From a checkpoint of a small image VQ-VAE: 10.4M parameters.
Rows from block 6 of the encoder of a small image VQ-VAE, named by matrix and row number. Rows with one number belong to one neuron. Each number is 128 + 32 x the weight over its row's rms, rounded and kept within 0 to 255. All counts start at 0. Numbers have three digits each. After the name is the row's rms in percent of the matrix's.
After each neuron's rows are labels from the 100 images, of 14976, where the neuron reaches its largest size: "responds to" is what is common among them. Only what is clearly more common there than usual is listed. The data: photos of arthropod specimens (BIOSCAN-5M).
# gate: MLP gate (encoder.blocks.6.mlp.gate.weight, 512x192), inputs 0-95
# fc1: MLP up (encoder.blocks.6.mlp.fc1.weight, 512x192), inputs 0-95
# fc2: MLP down (encoder.blocks.6.mlp.fc2.weight, 192x512, transposed), outputs 0-95

gate.484 096:113131101086125118120056067071136134161076126128186218080101149129130113075134107115129135161105151080099138140131163179078142181161181133157158138056115070131162096135099106123084110107159067098142083108069113137149139152058113111145113104138158135183095108114166113087112114137152108106
fc1.484 100:136165066151139120096108088107226193136100107124161109165114112114125097046147130163091089120150187144134145108138152143097112113083129162144132080023148131152090118108087112114153131086128116109155125126142190151158094095118113142120138109063131149079161112125118139143180162087102084161
fc2.484 123:170077142144125114154138124119101134120113135151165125116142120174125129101076143155187138122150112146123160078132151130106140157123093091169148071107126106132066146116114123142147165172093117133174120140133141132157197108170130129134082120097143115185129147147110151169102127149120126073
responds to: order Hymenoptera

gate.238 090:065078112119161141079141091140116165124096176121160109143120086112166129084193139108133124150114134115085127088111141133132092095103122093144133105126114107162144159103153159135150088141032138160143123166143164155101149101092106084091129085147121154120128130099107095153128161136135100130
fc1.238 101:127089160196154177119145173150132134151096105125068143116179179121161093130100112127117235141105111123099177124117167167137119101100111164097051145137140073136111157098168122104166155126103167178148098149105174151143130072104140135131142121160119137079100111160130072121096159097117128101
fc2.238 093:159129096073113168161117118075141118105220146147155166177145085125170077072144110102147170186142171122100131129066092106098072100151163136080159088104074128132147121092117140125134136186166123185115155106092082158114148116204153107114115104120142119165134104140147210201100102147138100130
responds to: order Hymenoptera

gate.431 091:097088085099102201128086140150097151164111158106145114099114120172144117067053187144150177174109089194068143138123147079076120075104087141177106089130113130105144114115127110114178109131176130107121118116062140167147153175190090197112128116124135054124126077183111087154079139173146170176
fc1.431 099:135222153104093153140093122120147124146096159151159062157158098108113156168122146136118125113090158159117142145103136162121084174116171103176115116179153122159113178147106090165130058170105138204060122085110140142113132136188143122093082159145182121176074062122191120097092171166119136144
fc2.431 103:136054121175134125151146087087125088075075140105200177163135120139142177165128117164138135133136117056110158158138075099140169053102130183114139072145142079091167152165094145101095178157123100064176183161146071089133161129184129148073140119121055161122155150096140131125144170144131108125
responds to: order Hymenoptera

gate.488 090:168136158133145093124074150120134113149076150126106045110177155108122184090101128129102092131153215156110125137130103114181140110148067159118096126106149133114158117066143129116152101063120123103054132131086152118089149136096111104146101130140084140162079082121152110220192155109152137184
fc1.488 091:107136158102084147151123162135116141129136110099156114105113133132137098197170128111168155142151154109122097116160081129130165163123095125133135115103103064135135152082153128140085131067109152079129140155142104137129109085096151160146184168131125137162154116129106086045156100180171137180
fc2.488 098:166108162179109172136140172106097156057123080167081100098184146139143106113084161142124114114110144140131139138058125139101128142070074157058135145112078135128199091171119126141132119135111120075137132096111113137149122144104097115136117194199142161098147110207136136125132082181118120144
responds to: order Hymenoptera

gate.375 099:165086065135140087104129159121151067155133132147126127149127114125119196157120171177155136097203125127151086161134179157109102137124211120157138112078104133160161105154109161097143108141109177110052089103135117151200133125085106137174102174103131159187135157133066111190148155220166158128
fc1.375 100:141095208157097142130169131097148130099169126156134179104110082124152091194127161144157098133119053157191175194152159092149205129080158060146091072148100091170100139120092180135115159111118138129142116196149158130149137181128105096106152177106095076114131070174126069057141112154149105162
fc2.375 092:122146131085114098144138142100117133055074109187109154151092132156109125081180126129086127134159129146116107130091151140065114088120100106133115138120126136147147091155191085125108082136095118093111074094077133114096126099149166149233141159168226100151140187136160151107056119094094183141
responds to: order Hemiptera

gate.267 107:145125122130099123170144092136131131149151198141172136155108126120118056144118152128180146176155119153152140144131108149110128103157122078137080157097135118097094129129165115104106126090098172117135136146138123130084175189144053093226098119101108097146129101151029150096113196113161148116
fc1.267 111:147106138119124127124117087082147133033091130127155153170210105162198119173117070178201119058109142134120121112145021135185118146096137134124108096153109130117134141165099114124124159160182144114166116128104099102077197175130065058122147132142143176144139148146136075156118109079112137108
fc2.267 124:122138147160102102143135177177113149156142127096069138095180154181087103062137182120142147107053146148124128072162161134135142131154120113118181143126100146101116170110079116167180118158115112142035124161063092066151120039140149088123173118140155164130126164159135141169184079130062124135
responds to: order Hymenoptera

gate.442 109:105159127113113151061158168183129124123111137156065099132084089114107170160139141127112060184156090185187044140130123118066162179066116120099125127114092150148140165072095175104089133129134104130135088100133073130137080132187155136182183137127108139125144120152153154152139068153135131135
fc1.442 099:123076183100146111088088121093100201104159119132194129093137101155133105058132094111116140166103089126057085087147159147106082108099113123113113144109148151122141122106120163137134057218099147142123112099176155159083127095139076151115064122106142111189101139153116057176121118140135128119
fc2.442 104:117113123187165125128116121125129135119128145121168126136098117147073118156162127135122147055127161133139134128141157136099133076153141127079113122103073114097129172116161158151151235105121101152140123140106144182159108127100122124117090142117078111173130176097164137127191188100079146145
responds to: order Hemiptera

gate.450 094:128118132161106069131118171112203134133136144124169122111125150182137193112150124145158168103109147133160112088125075172094153108101143144124073160147144127137125074147107148098139178201078151148127141140078144150125112130134090131060075186089108126124098059104128100142079136102132146156
fc1.450 097:135192102121155140124169105175125093108165146157122048081140133196090204150072100143148160074136143099076139103124167170116101103106085153110192122095134087094141165171136145106135230141127168161151062155121186113089197157081056176138159068141117127129122105046111136154166114061127088130
fc2.450 097:074115108048087127159102093128078124092159167092135174108077111127122132124145101140143125120108130112136064172160171167177173131172173143182127179100130132141106111117124118155054146160108142124148101093132110182100093144151119109130064155098217123162084110090124161131096116131139100112
responds to: order Lepidoptera

gate.270 098:132090163141150168162125126080172114110117166179138163110124101113144113075151116176080145119119075099110070191082098135082144117117118098124130083104146196125134149178108191166038131165138092119088119108122128094139148171112147130113174163121108136113127148104123082128133117163170141102
fc1.270 095:156155129085138175121190147143074139119109076105140109169063144105130097149087080102176151101120131154077154085090116188116141170080170070147155187185113150136113130135171070168135119109122138143150121086168099136119075078095180095145131139166158202174131099119219131079105135146069198128
fc2.270 125:087087125153114093089175120088168118116127151125095125152124111101133191117198140170149077150146161147150145185146106115120086151128128181151118135144165078130165109103124126028173116132102069138158158170138097102118086137124161140134131141070105085059126101132074119121108091153174063136
responds to: order Hemiptera

gate.242 098:127184168083135110129134179087141163161148165137174076131092097136141106101146142106150111167111064080110153177150168116138078128252129141154136151110109129152144111150162137142116104089164135165057101051146125159086130128117111155213127143090116107231120100095145138217130117177111092135
fc1.242 107:102155153142146182150128198149116061108107147105138105131152130133083168152137110119121100058115139167173157107103170110111130134169142085104125129114132147117116099235123155093159099159188090155088182100095114071115113097134127074103099131107083160137162128195154200122138115105099121171
fc2.242 094:122152099117108096151120134088130103121082149107124148113134114121152121137102107070178170119156105119109121086120144092186094159153085113149120104135086155152087128118146170148167126104076142130117096082111130135098167131176158105123108164152123108139165123072161086168098139179130107099
responds to: order Hymenoptera

gate.69 101:150127076124085134101097128083127129148154074116141111144153135184142084167111124168069193167169072156165086108189156070165149078156101083157101107099098125156101115110113097143100166132174152106109125098128157179126116141101105118170166129080157116155142107137088095093129134107088124121
fc1.69 102:080120167182106097127172099139160089058114148091099156125114131155074065074125123105130152067149168142132106167042098223063171102119151148125111153104136198149148126119153116124091167173117180113179147099148108106108131110126126109101154131157111168101134103145134082091121137094123136124
fc2.69 100:082126106173142101148100138121132117146137163138110173139141158142125158174151153088170165101078102128114090108104120182137133109121157143114171132088128123183113158100163169103114108142121079140028136162152130118182145117092103096069115104134143090128161069128082108135108132108131093118
responds to: order Hymenoptera

gate.82 093:124140117128159038105173127103143089118130127098075166078121147122121148139114087158113155111107167145139173127155089121165085103136157111158176088129138113189101091107153159158099193145139130134109142073145156136116121164115126150091172121148129158122210136181150127103106131101096172116
fc1.82 093:071148124134069103093137156121188111135119119162160112110149153189131119127157071078130189161069148142151053108106088211100119110199183160106094134156180147120180045151118100127153117060123110110103077084121117156104114092145185113164158138109155112157147117174124075120115109083085118141
fc2.82 103:195115110179117154141154055148146113132188161128054125129138157118107129172117149096170119071136136113130168071183132083180103137108155103115106113131118140141114165149139115118123130128125106120167171114102092080091147131147150103033138136150128137055072089091140137118146173086107152075
responds to: order Hymenoptera

gate.316 084:170081101154100086163157107137104074086161040135115115055105125160169100112085124107104115144092106103121111122117137122137199096186089143131086135119176156144131152130136121126216108164129133118097116095119104153077121107071138119126128100173178173187113105191119108110175092126131131153
fc1.316 096:129173150141135097103124145137132131097121118120156152134114137109128138071196150091090154080150115095146055150129075172141129156163167126185142062150131202114122163151129047182107148166174120179115118103092081099163094122118117111070167190091145137020115111128146115118104092081063116164
fc2.316 097:170124121176097084116152071138133108160154081146151190098116164125110108149115155142169097106137180106099144107129070139094123130164080156095075161104097118145122188221169133108128123103155128163136136127072073116147163120119160121083114127066121144126140150102167095123074077145176082065
responds to: order Hymenoptera

gate.228 100:177109139121074111089102150140198105098148125102171117130084123138157187155167111150120114141125128050138086143129111133092161136162091117173103128115114153184104143094127078091129104189213104155109117186187208114122138192102123098130088111104151122176099164173119121137151123104123083129
fc1.228 102:160128149061162070148156098098110149160143124155130168111175126129181142106167130158104150133146137087149103152104170125112078062155080095098113110092196139169149117135094163161109140101118093039150101141138107153061058083169129152129123105115142125134106169166162137153140063144200163069
fc2.228 077:114056076189117040105100103075175086136159113099097127181114151109104139155129177117124119144076121106182164121138087098115144100098136149140094098149136148093196150214139111127099159119130150099129127159143140123171198111177130154145098140167092136140203133148163150115154076104139127081
responds to: order Hymenoptera

gate.0 102:118163121050158096080154129086118140158120094172119133121142128121126158154124139105123134090159151084085113100123170131108139153061103108167104156177159152146123129076161166130191115225191120135095103099157120157143125077122090109102125135114145183129117157158117133143175133069143087117
fc1.0 108:118112125094103117110125148143200121091124135184114098130106097157129179136088107142159183121154110141145125138131188089126111083071124111088162144183121119144037150133069112137148180133095079104166163135141087134131130112153071111103098048191157173131182155100154145117156111186138075151
fc2.0 115:099125080123159072166112099137193111119154146115109133159090152188118127168162054156149106113103116156140163145151166139083146139086150103085154106172178136115136083115145077133077141119117104137185173137123223111138093125162103081132119124138190161113206164147110161088164128103133134106
responds to: order Coleoptera

gate.13 102:151142165154140118086100112090100128118210133094093111099109118105115155084129125092191140183136122107181110150141122093117120113150148124133159153068117126098156151100139144086149158190093133080169096159099128162146151154078122101147115088161103100135136048152178154049162181098134158114
fc1.13 102:074167059103117103145098162169141157152131143162194107077115164155142146145170168066125113120148110151084146142097131138090145100108110137104131148156171093144092127135177110117155115080114173176152180080131131135086101060135168167134138156110102143108081176147131117020135137166103131124
fc2.13 113:124173108062116095124143086169147117110149109136195130107120171126122140087122158133102120097126074129142083163086125096150131191071196128088108169156127102151085104180161120095123158137112139163122093153144158109167189170151152087193094052104111089147151137145171175148098096131159087125
responds to: order Coleoptera

gate.64 102:100179141146110112111113076107176111072178137165146157158073149121137127148070122123136103111129152106138158126102125122177111043079101086155114093091118106132127118187176175077123162145159115075097122135126112107129122189071057130180138081140136171052157102155138080097095134130161118176
fc1.64 098:142199114120124135205116117083169105113206169136099178135088136137139048095062129138117136202125137134168139107141089072163104073119093117127117100155116101111129144122208163095139184115085126116097183131146092124113157158117157125134092147134096111126167106120040093130104117110096162148
fc2.64 112:100132121096142082138097183089162125133083112124140180115118087113090091086096124139114170109114118134068071136145168133133105159090079130098099117072125140100108111117063163178195083123129138170155175133129179107118122101123186139126225164124089151085115090126132128126139095132157155118
responds to: order Hymenoptera

gate.133 094:129144113083173135114192127161151107132107083153107133106108136089116213101094095127139174154126135113118103116067204104088186141093094164115155096133123176118137105190109155126101176101084169087166189117117145149134111102203147128089154095107086182191126111142156153146101139170116123174
fc1.133 097:090146137112154109081094141170107173127124109116137133195076127179144166140104057158178115127167134084141109114153133141166109113172093160181127080154126135177117173061097108174146067145139156117137123143064148118188124185104149112135122073129133099131108118124162126101175110159062098107
fc2.133 099:159129069180083121122111144074141148159115098112134100141141115134123106119098140086075153157155167142135141047075154170113141154089146114132059152113157102153117110170101132090113115138120100129161122161108139153186159092094110131089091145115188188102133097115107168133205094125207120166
responds to: order Coleoptera

gate.260 093:155129154111135156081080061185068160104095076151076107162154088115176124158178166108120076111174066123152169097136172122143149117161093153115134114122055120119129156086073141093104143139076116154121112162154092147050087169104169136162126113117117132151112112061192123086063101138099174116
fc1.260 094:105098066160045170116118174106111154116119126069181109136153175168141104073119143152081156086145118135083128099121109155144122132140121142136124100137155164159160136172186122130134159171145131133124090104141133105153105128185139101132157144121167130089167141120068147115165173078126149142
fc2.260 063:112158196142102124093163117122072105157160042134135166122145164081132069161146123107085135152162081109201124169135131102104036182150139114123154140123078138111073149108128097111170125095115135181146112145135111126163140093102139090122149139123133123162145103142131111146114088160071148161
responds to: order Coleoptera

gate.395 114:143094162113127173147103137141107062180137130130155130143121132163146116139093139110159111113079146114105165167149106048149142106128174138123131111103145148162095089116045161149115132102196199175138161127088134117128200129083131158155164114078175091114190115204162115126130111172149096065
fc1.395 109:142089159178103056150165164090135082135152108100127146136156200148137163133141128073131136143111147131174144170122201084124137186154102128166163113139107118106134067162201157133161107131162139104081113157133068110140163096120143160095236154111173115164165212170149070080068130102079151133
fc2.395 105:126129141124166026152145153139137120128146165028074128116163166121113129155127077123197095155114104118185077092139151095106199231086155132124080077174145133125156167172090114126119125117114047121136140136098080119153164122095117118150130114141182108130116103163169099093114141106152128128
responds to: order Coleoptera

gate.509 096:120092127158148125126114161135087113115113122178152113066098155109088161083129124091108114051117102162126140149127108178090136096126137141107160073115164122169120149150140210166086092103176170125096069120135147117083086154152130157126134126134174107133139140159181131044092080123096141111
fc1.509 102:123108170190173064137119121179138086095136104142108109120121136098110168124148117124148131134111127095149168141171137164086108081142082162106152145162146101130145181114088066169152180100107147101170098112144123138049096085116096174080110133152149124139162141146187127090114150123109073100
fc2.509 077:148135114151125078111139140119155123124168087171068175112118106114135100142065147142091143103123116092111176168175081119119123140150122120167110130139156083090125044180043174107144154140079139180161138124111095138185128087110162148140156088117114149135103117099115103156165116151118128096
responds to: order Hemiptera; family Tropiduchidae

gate.486 096:119080110086145137104099109100121142066142141145089107134110123109190145104101099092156145069116087031104147117141127101091134148142144162116125101119130083155114161080039098107127144110128130118159124134200187204185060120138128126158158110141129144088164150025102100134128156140193117155
fc1.486 100:111078140119175106115081171153175113190135162123108162115116116102136163157133114066110154122101150157086121126125154149139182124165077158142139081094093101163116190083085080095139055077134114086135054141181142166138116090172095099157101140113124101106137117138114178175076161126149145150
fc2.486 077:163223092118121109144165146143113132086129117073202138127149100201159141105105105124141139134167120166112182134123115105203186125183163090128119098121118138109158153135073063126102149117105104112076100151128144105137153112129131086141144121130145150117127136146175133140096106107177205116
responds to: order Hymenoptera

gate.383 108:113148112138105129148178096097172115172085093134129154117108127072166171079129090110188152155138136134096111175083082109165092161103121100113103110102173110111120149116173116086129059072157099165119106128132127088115078189105164136147126143146063108144105124123083172157098145125139142105
fc1.383 106:090101134138096095092167168042157156129124102144155145199111155069153143113107119152140152125103144083160101145067121128113107150133145114141072086085146132103138143081117075128112066102174117147129138138089120102157117147114136071206180151161108102123098140122087149199161106124145170187
fc2.383 083:178122084113161166088070160147096091106171103122093112148190106153130088075111110153109125091162113076149160139166140209082167101116158137093095137109151134126163079105115076136144187101158138187157066106163182128118118084166102116020153131126089132151136118171126173162084118160077171212
responds to: order Hymenoptera