{"horizontal_flip": true, "encoder_activation": "swiglu", "decoder_block": "basic", "decoder_upsampling": "transposed_conv"}
Rows from block 2 of the encoder of a small image VQ-VAE, named by matrix and row number. Rows with one number belong to one neuron. Each number is 500 + 25 x the weight over its row's rms, rounded and kept within 0 to 999. All counts start at 0. Numbers have three digits each.
After each neuron's rows are labels from the 100 images, of 14976, where the neuron reaches its largest size: "strongest on" is what is common among them; "patch colour" is the nearest of a few named colours to the mean colour under the peak. Only what is clearly more common there than usual is listed. The data: photos of arthropod specimens (BIOSCAN-5M).
# gate: MLP gate (encoder.blocks.2.mlp.gate.weight, 256x96), inputs 0-95
# fc1: MLP up (encoder.blocks.2.mlp.fc1.weight, 256x96), inputs 0-95
# fc2: MLP down (encoder.blocks.2.mlp.fc2.weight, 96x256, transposed), outputs 0-95

gate.216:512495494501514451467475472489498498523517453499517481509498489521518481488484495544472506511478504462536498504488507492524489477487490506501517485545495501503501500512468479507510505514441497459512545505513508508464507481457460517463502524541516534443478502511594457513537512521520498460
fc1.216:519499486488510504502498462509516531491455522531484516521494498492476495489454497420539471493529497468524546495504464478509482515521541516499511506439482539473493491485480473463456519486510495518493510448496499529512539510536563479492485532530500499513485490516512502479460501541512505516
fc2.216:481506446545543490493485487513500465474453503489514518502483478520533513490505477537497524525524524521531477506474517486499523492548511509451470513508524478518467539523537545486574484519490455524509480496496537502473523525472495514501471507531505495450494469484519477493506505489531479472
strongest on: order Diptera
patch colour: grey

gate.33:469480494501523510507492485461525506516514474524480495513537488493478498458461505505508518508518516468544506486492493474489495487555513482528526494542531569473519489480447458493452560543504512473524497491478500520502470496475529524473482497530527479528480487516509512547525492504515506549
fc1.33:530523559504508545491518470497535493484462520478520503479482491546523528478554486456506470514488525481439539522475515492506526442546510521496507475509472495487511480524519497493541509481497500466526516560511484488500506489479500510471526500523523481467524486485505445494523498531508484502
fc2.33:525476508524549540464492468467482488516488494536491473483450512549506490467496490445553452492469445532484516528525501516510493477543493482504471529502532494488466476518500495493479505473525522502508482528502494499528522495481551506508518525581478500510501479506514495485477486492503504506
strongest on: order Coleoptera
patch colour: grey

gate.69:498519478423496474553501523522524539485517500502504494519477531507479482519506486524526474493462540506467485521528490480495494525556509532518477472492503514540514510519509494493538479530504523490453526497476528508497543496470457483486477480480482512471529478510480480461473479521452546491
fc1.69:502492506469529516520523506509506502513462543511508510492526514484480527505498470534502506512477548514493508496523487489478512479510505537497520426511494542479488444532478480466513491507461511449515560515476533486451500473558520497496474466471461506488505519484471483501544470521516499495
fc2.69:464491510489541511538556494497495533499543526496479456469509519499482489497474488528478500472516479552499482529513514476506481492536462430496511532509492501506449534493504530513460508501560480496520489492520505514479475473472513477543498488491493480465495506432477492506490471512469499499
strongest on: order Coleoptera
patch colour: grey

gate.176:477466497507507543507522481500486519495473484510545506496481507505455525462535477505521475541549489545472496534487479467503515503512521477488511485471503516493486469522497524523449471487528494505474483454518495513528491537510474505524485548513495485513480467464486537424451478486498528496
fc1.176:522521454546466481452493484526514460461468530514498533512491487518502519496516459495505507446520493509499520460501514552521468527488500509514480533451514500503504512478543471544526465454505509506483451516501524518524486506537514508527522496489510472524485486510485509484457498539523460489
fc2.176:546515486472456463483505483487494495489468504504503533530520469530461518478503461497486506441501524518513537464479489535498485498495494503554499465498501522523503499445515446521525489549484525520490504477487521493484485510532507476500543476446527483531496519488489469508539492542536504482
strongest on: order Hemiptera; family Cicadellidae
patch colour: brown

gate.165:528508479523501539522471453469520532487519513516506481495538500524531540443497483465528497485497485505487516518486486455544519498506498460519485468515530502501515468463485498474538511564547478483506518538490452528486489502533463508537486514459510489495477458503525495513479479516479481500
fc1.165:444516526494510449468493519515492517515491468502494499507471475465517462505532499482466537521524522505523481500510505528514431506504519527504491510518564519478494491521504490533440500467483569510492508493519525477505545490468533479521500514516501467526495507471470474502495459463496516507
fc2.165:503526517492544501507468440525469480473486517490533482506521493495506505476513466529522512502535479434476517493539512493507489488528502456491484507446511476494464462506522480480548489532552485469527505490520515512505532512499509441530494521506495521433531511524510469516526507496502499501
strongest on: order Hemiptera
patch colour: grey

gate.60:513490544526517502494491502500453488503508549515487523479507457473456514522501490526481464503492535539483488528486477493486515482506536507489572513483466455490539503509552497466541477486527500453472485544520499526520486523491467515495531506490509495487491484479527505480510493494435478467
fc1.60:491504481445446512540515490506541531502473475507509505526500503509545511511471518467525532476503500490487548483515511492496478480507460497533472463529533542495449492485477483543467525497491513524541470462486489483456547494506514470476480489520511522498504502538480471523489491496521546533
fc2.60:528492495458520534472510502486508569474504525487528507498490467474482523486501505484502531459500475529505510522532560479516497519497516483506468450531523498497516491500493479526523474446532525469501482459507456520505551461486494498460492498528521521474487475524516479510505513488490566519
strongest on: order Hemiptera
patch colour: grey

gate.115:494513489506538477487467537501506512439495535504491514499503496504567494512527559483450477502527533551472456505503490562491513527496524497495481526537494488501543492494489485489477496526470482500478511497474512483546519500502474492489496469483534531487527466489483488450516490498448494476
fc1.115:476531510504521487512480483507521514459482489530491474496530516497559501497519517479474471499527539513495435525487545573490503515521470528475472523499495505483504491496494446455439510511479514489510521504469482493559506501500516514504477516468538496478551509494509476474522508523472483500
fc2.115:537525514501450521511497519500496462501543509524497485517493489484482481517464517484484501485493489461509510476496479454473546531529514520481478494513549475537520512513526485475500519478494526478534510474541490494496545520480463468503482517477439546521483513450489508544526535519515458486
strongest on: order Hymenoptera
patch colour: grey

gate.160:482493524478553479503492503493531473506530500470463496478511495522484478516497535465520447468502521461520470470484505548480477532520525516486507502512507481481484538488468486516518470519534492497435535490503527486495509547483497536489477536496500486501532513491449545471531497516540468534
fc1.160:478544462497530488524508495490516513543499462499443485488484491496465515464471508472514493482510485490503509488513534557486510477519526533478458557542501486492510520476488520495504546487525494491512481466493499494508475534481519531482501513517509498523508492487479599466502469515509536485
fc2.160:506515479520483517458540522491484486535447522506535541493462529502501498459526526468537489496509496508543538493525547534530518501476498490482470503528476491481478504494534529470505522536487485486565479506522484491459471485482549511465490461481509485482463501482492475498510453511491483499
strongest on: order Coleoptera
patch colour: grey

gate.67:526493515524480499460552493492526498474496495468482519507498535486510507476522456479522450500488535504470489525481484493483564499477505491531504511510519516477472490541481529450460520521495460525495501541515504461486517514502415459543483474514494511458508499494516480508494531510515488513
fc1.67:574527488495475477457503535492489485472487521466456502479550538452474517509519450528487505478488483453503496478488487532521480498498520517522490516476524493490505487474500529499485511521545507480506478495545501529465485514524469510513523504496504539477524509494517539453530460521506483458
fc2.67:483489501539537501521486485477508536536517485524520481473475459505503499504503489535479540509486491445472497521517479505507459477518481480473509486452505476487533483454527453539487492473510526495487530499480528551497491497511548506480560520518491518535469453473495490530517519477492513541
strongest on: order Hymenoptera
patch colour: brown

gate.237:472459522488505506500506444500515516521458452511528470465529522507501561449533461488532527523541498500484476514495528492453501468530485489491502519485492537521472521497503482487487506505456510484542473474496493481522518504522554511471445506504518502508503473472517494525545501477513522504
fc1.237:498523461552516488484483581522502463475535549496457478525520469483506444504461479535467493487457504532514524475484490500503538518476525484516492497516534478508524522500479491514492490517486498518508510476479502504510485541482459504545495455505504508503483540510490555525505497490486470503
fc2.237:466480517562522482485526504534525486516536498502467478507543510466496470508481521517465474548494536501476540481502514462501514495510474493505480426533499471523509511503467494509511505524451492470522531471524501468459543517508493499463461497493496511497494531502486502563525479493497483495
strongest on: order Coleoptera
patch colour: grey; brown

gate.139:492508502480476508499500540508473485536540507509536509465513548543504503523517491533517516465516536543493527496459483441505495501486476473508545471494528508481472555542482483490488443523471496491490489504537557499492514506497496445518491516511511509473448504483513504540501472508488484508
fc1.139:516510478509495502528510471458526519486471462507478517547496493471512501458501481471469505547505496452520523479537463541515504505515518517509455528522472511506527456473481471486492552494514495505530506473439460473481502482492542519449522500512527492498510488537527479509499530500545502496
fc2.139:454509438534480523466506496497516460460455532475476502495463499466522486508519541487534490549484521472529507497518531535500510496492519544502463530502481504496503495518482542533493500482483514525470468511519493516474497497510547482470507517546516467521515468462497496493454504499546485506
strongest on: order Diptera
patch colour: grey

gate.112:504529493512526479503504461458525498493490499506452525521502482476441489456458521499528496503511482443514517513527520487489494509536506497496491573458499516483548482463495478523477518496537531536520503462471491554476499508489524498487482511537492514492539500551493493468504516525525486514
fc1.112:517525510507473513475481517492498526498535531496534476440526497524535526509489512506512472470478522506503489495460493441511478507515501503505519470486518478509468494529491511487526471527445487462475580557505521509456494437488459522501485511502489502465507485488528496521479505476488469501
fc2.112:457541483518493509488444511511546469464465439492479493497485463531519501517500514497522502536481499467495512495483508530481495464532498503493477527524485475516474527526491563503530482483479455532467468501485478522456546509499519458500533497521526503525513478521471487524481510484510463513
strongest on: order Coleoptera
patch colour: grey

gate.222:457527494504500496499518481529502502482495524537495515532462488484512503507513522490482516451502527496466516524500488501498546457464511501454455535530478463506521464468509493470474487475461505497494506514500516528527531514507535463524533475520484491521521494474440508516463509570539510528
fc1.222:468478522506533517479528459477509484444504497503501502562481515499509533482494442496474521503502465505446491543516480506506536499538496502469458507536507489495512460540510476489455556484511515539492498510495471493543555524483474496491495481503506513503526471484465502467488497490505527526
fc2.222:518536466506466486523539478520501490515565505506466470528529505499490473500470524501511507463483540488467533488522453492464486485476510515509521525516488513486510484486526527547525513522466512500512494486468512482482451483491516468528524455471481496482476482468486553521515521551472542512
strongest on: order Hymenoptera
patch colour: grey

gate.144:452505530524491521513448489520491517540532475525466478505537486489536487505498514549481519482504500491519498512467471493527480495513509460553498525501506479519478491482491448481437452509494515516474518511521523531468492473471479520524505520530512479468487495456499475529445484493540487500
fc1.144:478488510467520485536476494537483513534465447509517483496512518505538515501492512555480508527506462468488517507506483510494504490461528521504493486525442476530549480423525550514509511495505494504462499455461472510491505485486505527482492483500534519501459524481498518460505494522514542520
fc2.144:476510491523518448522531481497480495458520517491484498546498478482501527517487453491494521509498523536461480490536511534499515492483507492500530531456508494514485503519484514503504520464491469513519522474523487490493463497500494481488515510516496489483580467477530571476558489500500477432
strongest on: order Hemiptera
patch colour: pink

gate.107:508494500511495481508578514504456506492502542498476506465471437527532495506496489515524524527493500494449505504485500495466507517486516548479455477477496484486476505510492484503520577518503476528532538504522486469455505550470503482483511548510530488489524468505496493516504511513478475531
fc1.107:479518533456494495519494521518503545499484504510520505468457532495467475540480479489546461490462559499531507495501510524504503481557517533502487461479487476516506489516503471474523489539510515528492531494500516495486544496501515494452491450447482520473513509456494469451511491477472504506
fc2.107:567458531493467479482506545491518502524504502537548512515523487503479526506483534498482501493472544489481487505489476469515559473471470511488529462507513524482498487461475475507511472502458546497513537523487496473488489491547497523468464445492492518522500502506525465467521484518509530507
strongest on: order Coleoptera
patch colour: grey

gate.169:506528491503532517482503513521511535501477483493513489464492498505489532502533521548514504491515532438480457496453535471497500506511541541477484474486507505483515464518495466496503471550497516480481514571488502512439481465486470522477498462506514508500546544515531508485483481534491481521
fc1.169:459537500480511488515471515508512513511501467513492506522461472508521522519522481497499528522474494466449458498456447474504528502473526484528500468506514521542546479485488519480532489498503536481475499481512512489474527511503498534493482486484552489585484438501471508534504502476482495511
fc2.169:533485479514507511486560490496493523478496495529496481473542529471482544442482568502469517467529496550514491481506488467511499523468493483459488503498503529478522560510494496491516517482506475522526531517505476505493489447532496468485460469503492495486499494488547520481469508531504522538
strongest on: order Coleoptera
patch colour: grey

gate.26:531458561531544512467498460497483497504504520473455502510432524494502463524506483494495496517454436475471494502548512521480481517472504477500465509507488482508514514514489532488494533480500500476501484487498509495523508504503534521510516552490487563542516507508474487464526515467525491521
fc1.26:548518503542496482513511542495447499506520530537481522481452472476492543537524534488528540523540527522510472487470490484528472506487530524522503509493526500527459495498524431507517462505503505495483478540533495513519496506487488508500497460471480514485498462474515507451499497480465498465
fc2.26:510503487541555502477421481510523470510477539472539537478447553516495503512504489535505456507495447546523514555471526501496492516482524488511484508492513503467505484516502520487507488528516465485521512506478530481523473511518506467541474497506522461498497520484487493471474488502524503523
strongest on: order Coleoptera
patch colour: grey

gate.106:477521557492532492505517472507516485436510524498495521522478480531502534488499486496480493496540543532459492539490464491490543482540540541481471493490504488483493496527506473483472491507503507526514496515469457505524542517499502475509501478477461516504538507468497503485475547464455486554
fc1.106:465501495497502483495515468497513533495511502531510477559472489465489510468466518506468534474534473530437498501495458489507542501523514490502463515473530547502526509499490456473445526503474511519482522487498466537502500529498498478523476445511503497527504490484518559500470538494489523524
fc2.106:520558460508455516513487493537518461481478504528509469489501524491473479488495534481497529495508511481489488509478463495457506528491511476512530529501485491525540472465508511533503494555469523485516476497556492499531464502492514444506525469515509494506443500513489531467502513556482514541
strongest on: order Hymenoptera
patch colour: black; brown

gate.177:463482493547497512505465479535514524504513494500531463462530523519516526477506493470528529470533490544498499496449520478482505483481488502466511507492503530538467506537500467483455505480481458493530542530440477503502491477493554484506479479460505508499499518467535533520502539482516473520
fc1.177:542516486544536510490492481524501542482512515511528468505529500512518481472508499485497497464492486522477489516454486508487532503458519529478486441550482481520501462502499443499498503516473474473507529540481466467480536494512489489498462499506473574501500533487501537523491531492514451506
fc2.177:509496489475496494496485488481522440520455500489501484493521454477520528496528536471498499501502476537502501452511461551476500488534505499500466482519495530509503547503508470430542502482487522506507468480543516488479538508500481507485499506522492535462511447525473456512559498491488521488
strongest on: order Coleoptera
patch colour: grey

gate.187:546513513516499499456528480471482486496431509531552517496518507535542517461487469477462481490518451491468511480481512525492527502498461515517501510479481495479536458459462488503494478473505483470524500545543475540502503529498490537486517533495473498489497497548521473503491507515497464509
fc1.187:465484508536475441494521508470508507509553469476498500533513500487536470490494485493456541504533458452530487504492509466510460520492512500514472543547495483507510513456514493525494519550487472516500484480466524458449488527475509505512520490550506487518475489515497549516477513510513504487
fc2.187:490491499519508537514534503497505535471521500525462459491460484499471481504516524453565478512508499492504513528493511527499541489524497475488479498493515472513505468530481498483522482476523532504515501520536493561510576490483476533468465530482467486475481480476461516481445491523487514489
strongest on: order Hymenoptera
patch colour: brown; grey

gate.128:542504500496517492512489506472542509506523501508470477465464467526491493457487477553513472530469493479491517542482510479497484502522479506481569473476515477535507514514520491545520506503502502494507532525501455535505449548488465501506522532486527476526503444490526498466488475505445506500
fc1.128:479476508488521523478510498530459490486468527491471471508557511472504496521495527504517503469541517518484491461496502534495500479519507499519471549500503510468460480529465485474466484474496515488512514529531508486512513486485538467500485473475475504461523550545485510510563521499541433488
fc2.128:482469524558555498496508532466509505504466492486529529499512479484468493475497472502476456529548558496451481520469483502524471497510494488514533504500479455520474468567533508501467487459503507482529528532517503500515546532522500502513494493512515483520467484542517496482500477509491486485
strongest on: order Hemiptera
patch colour: grey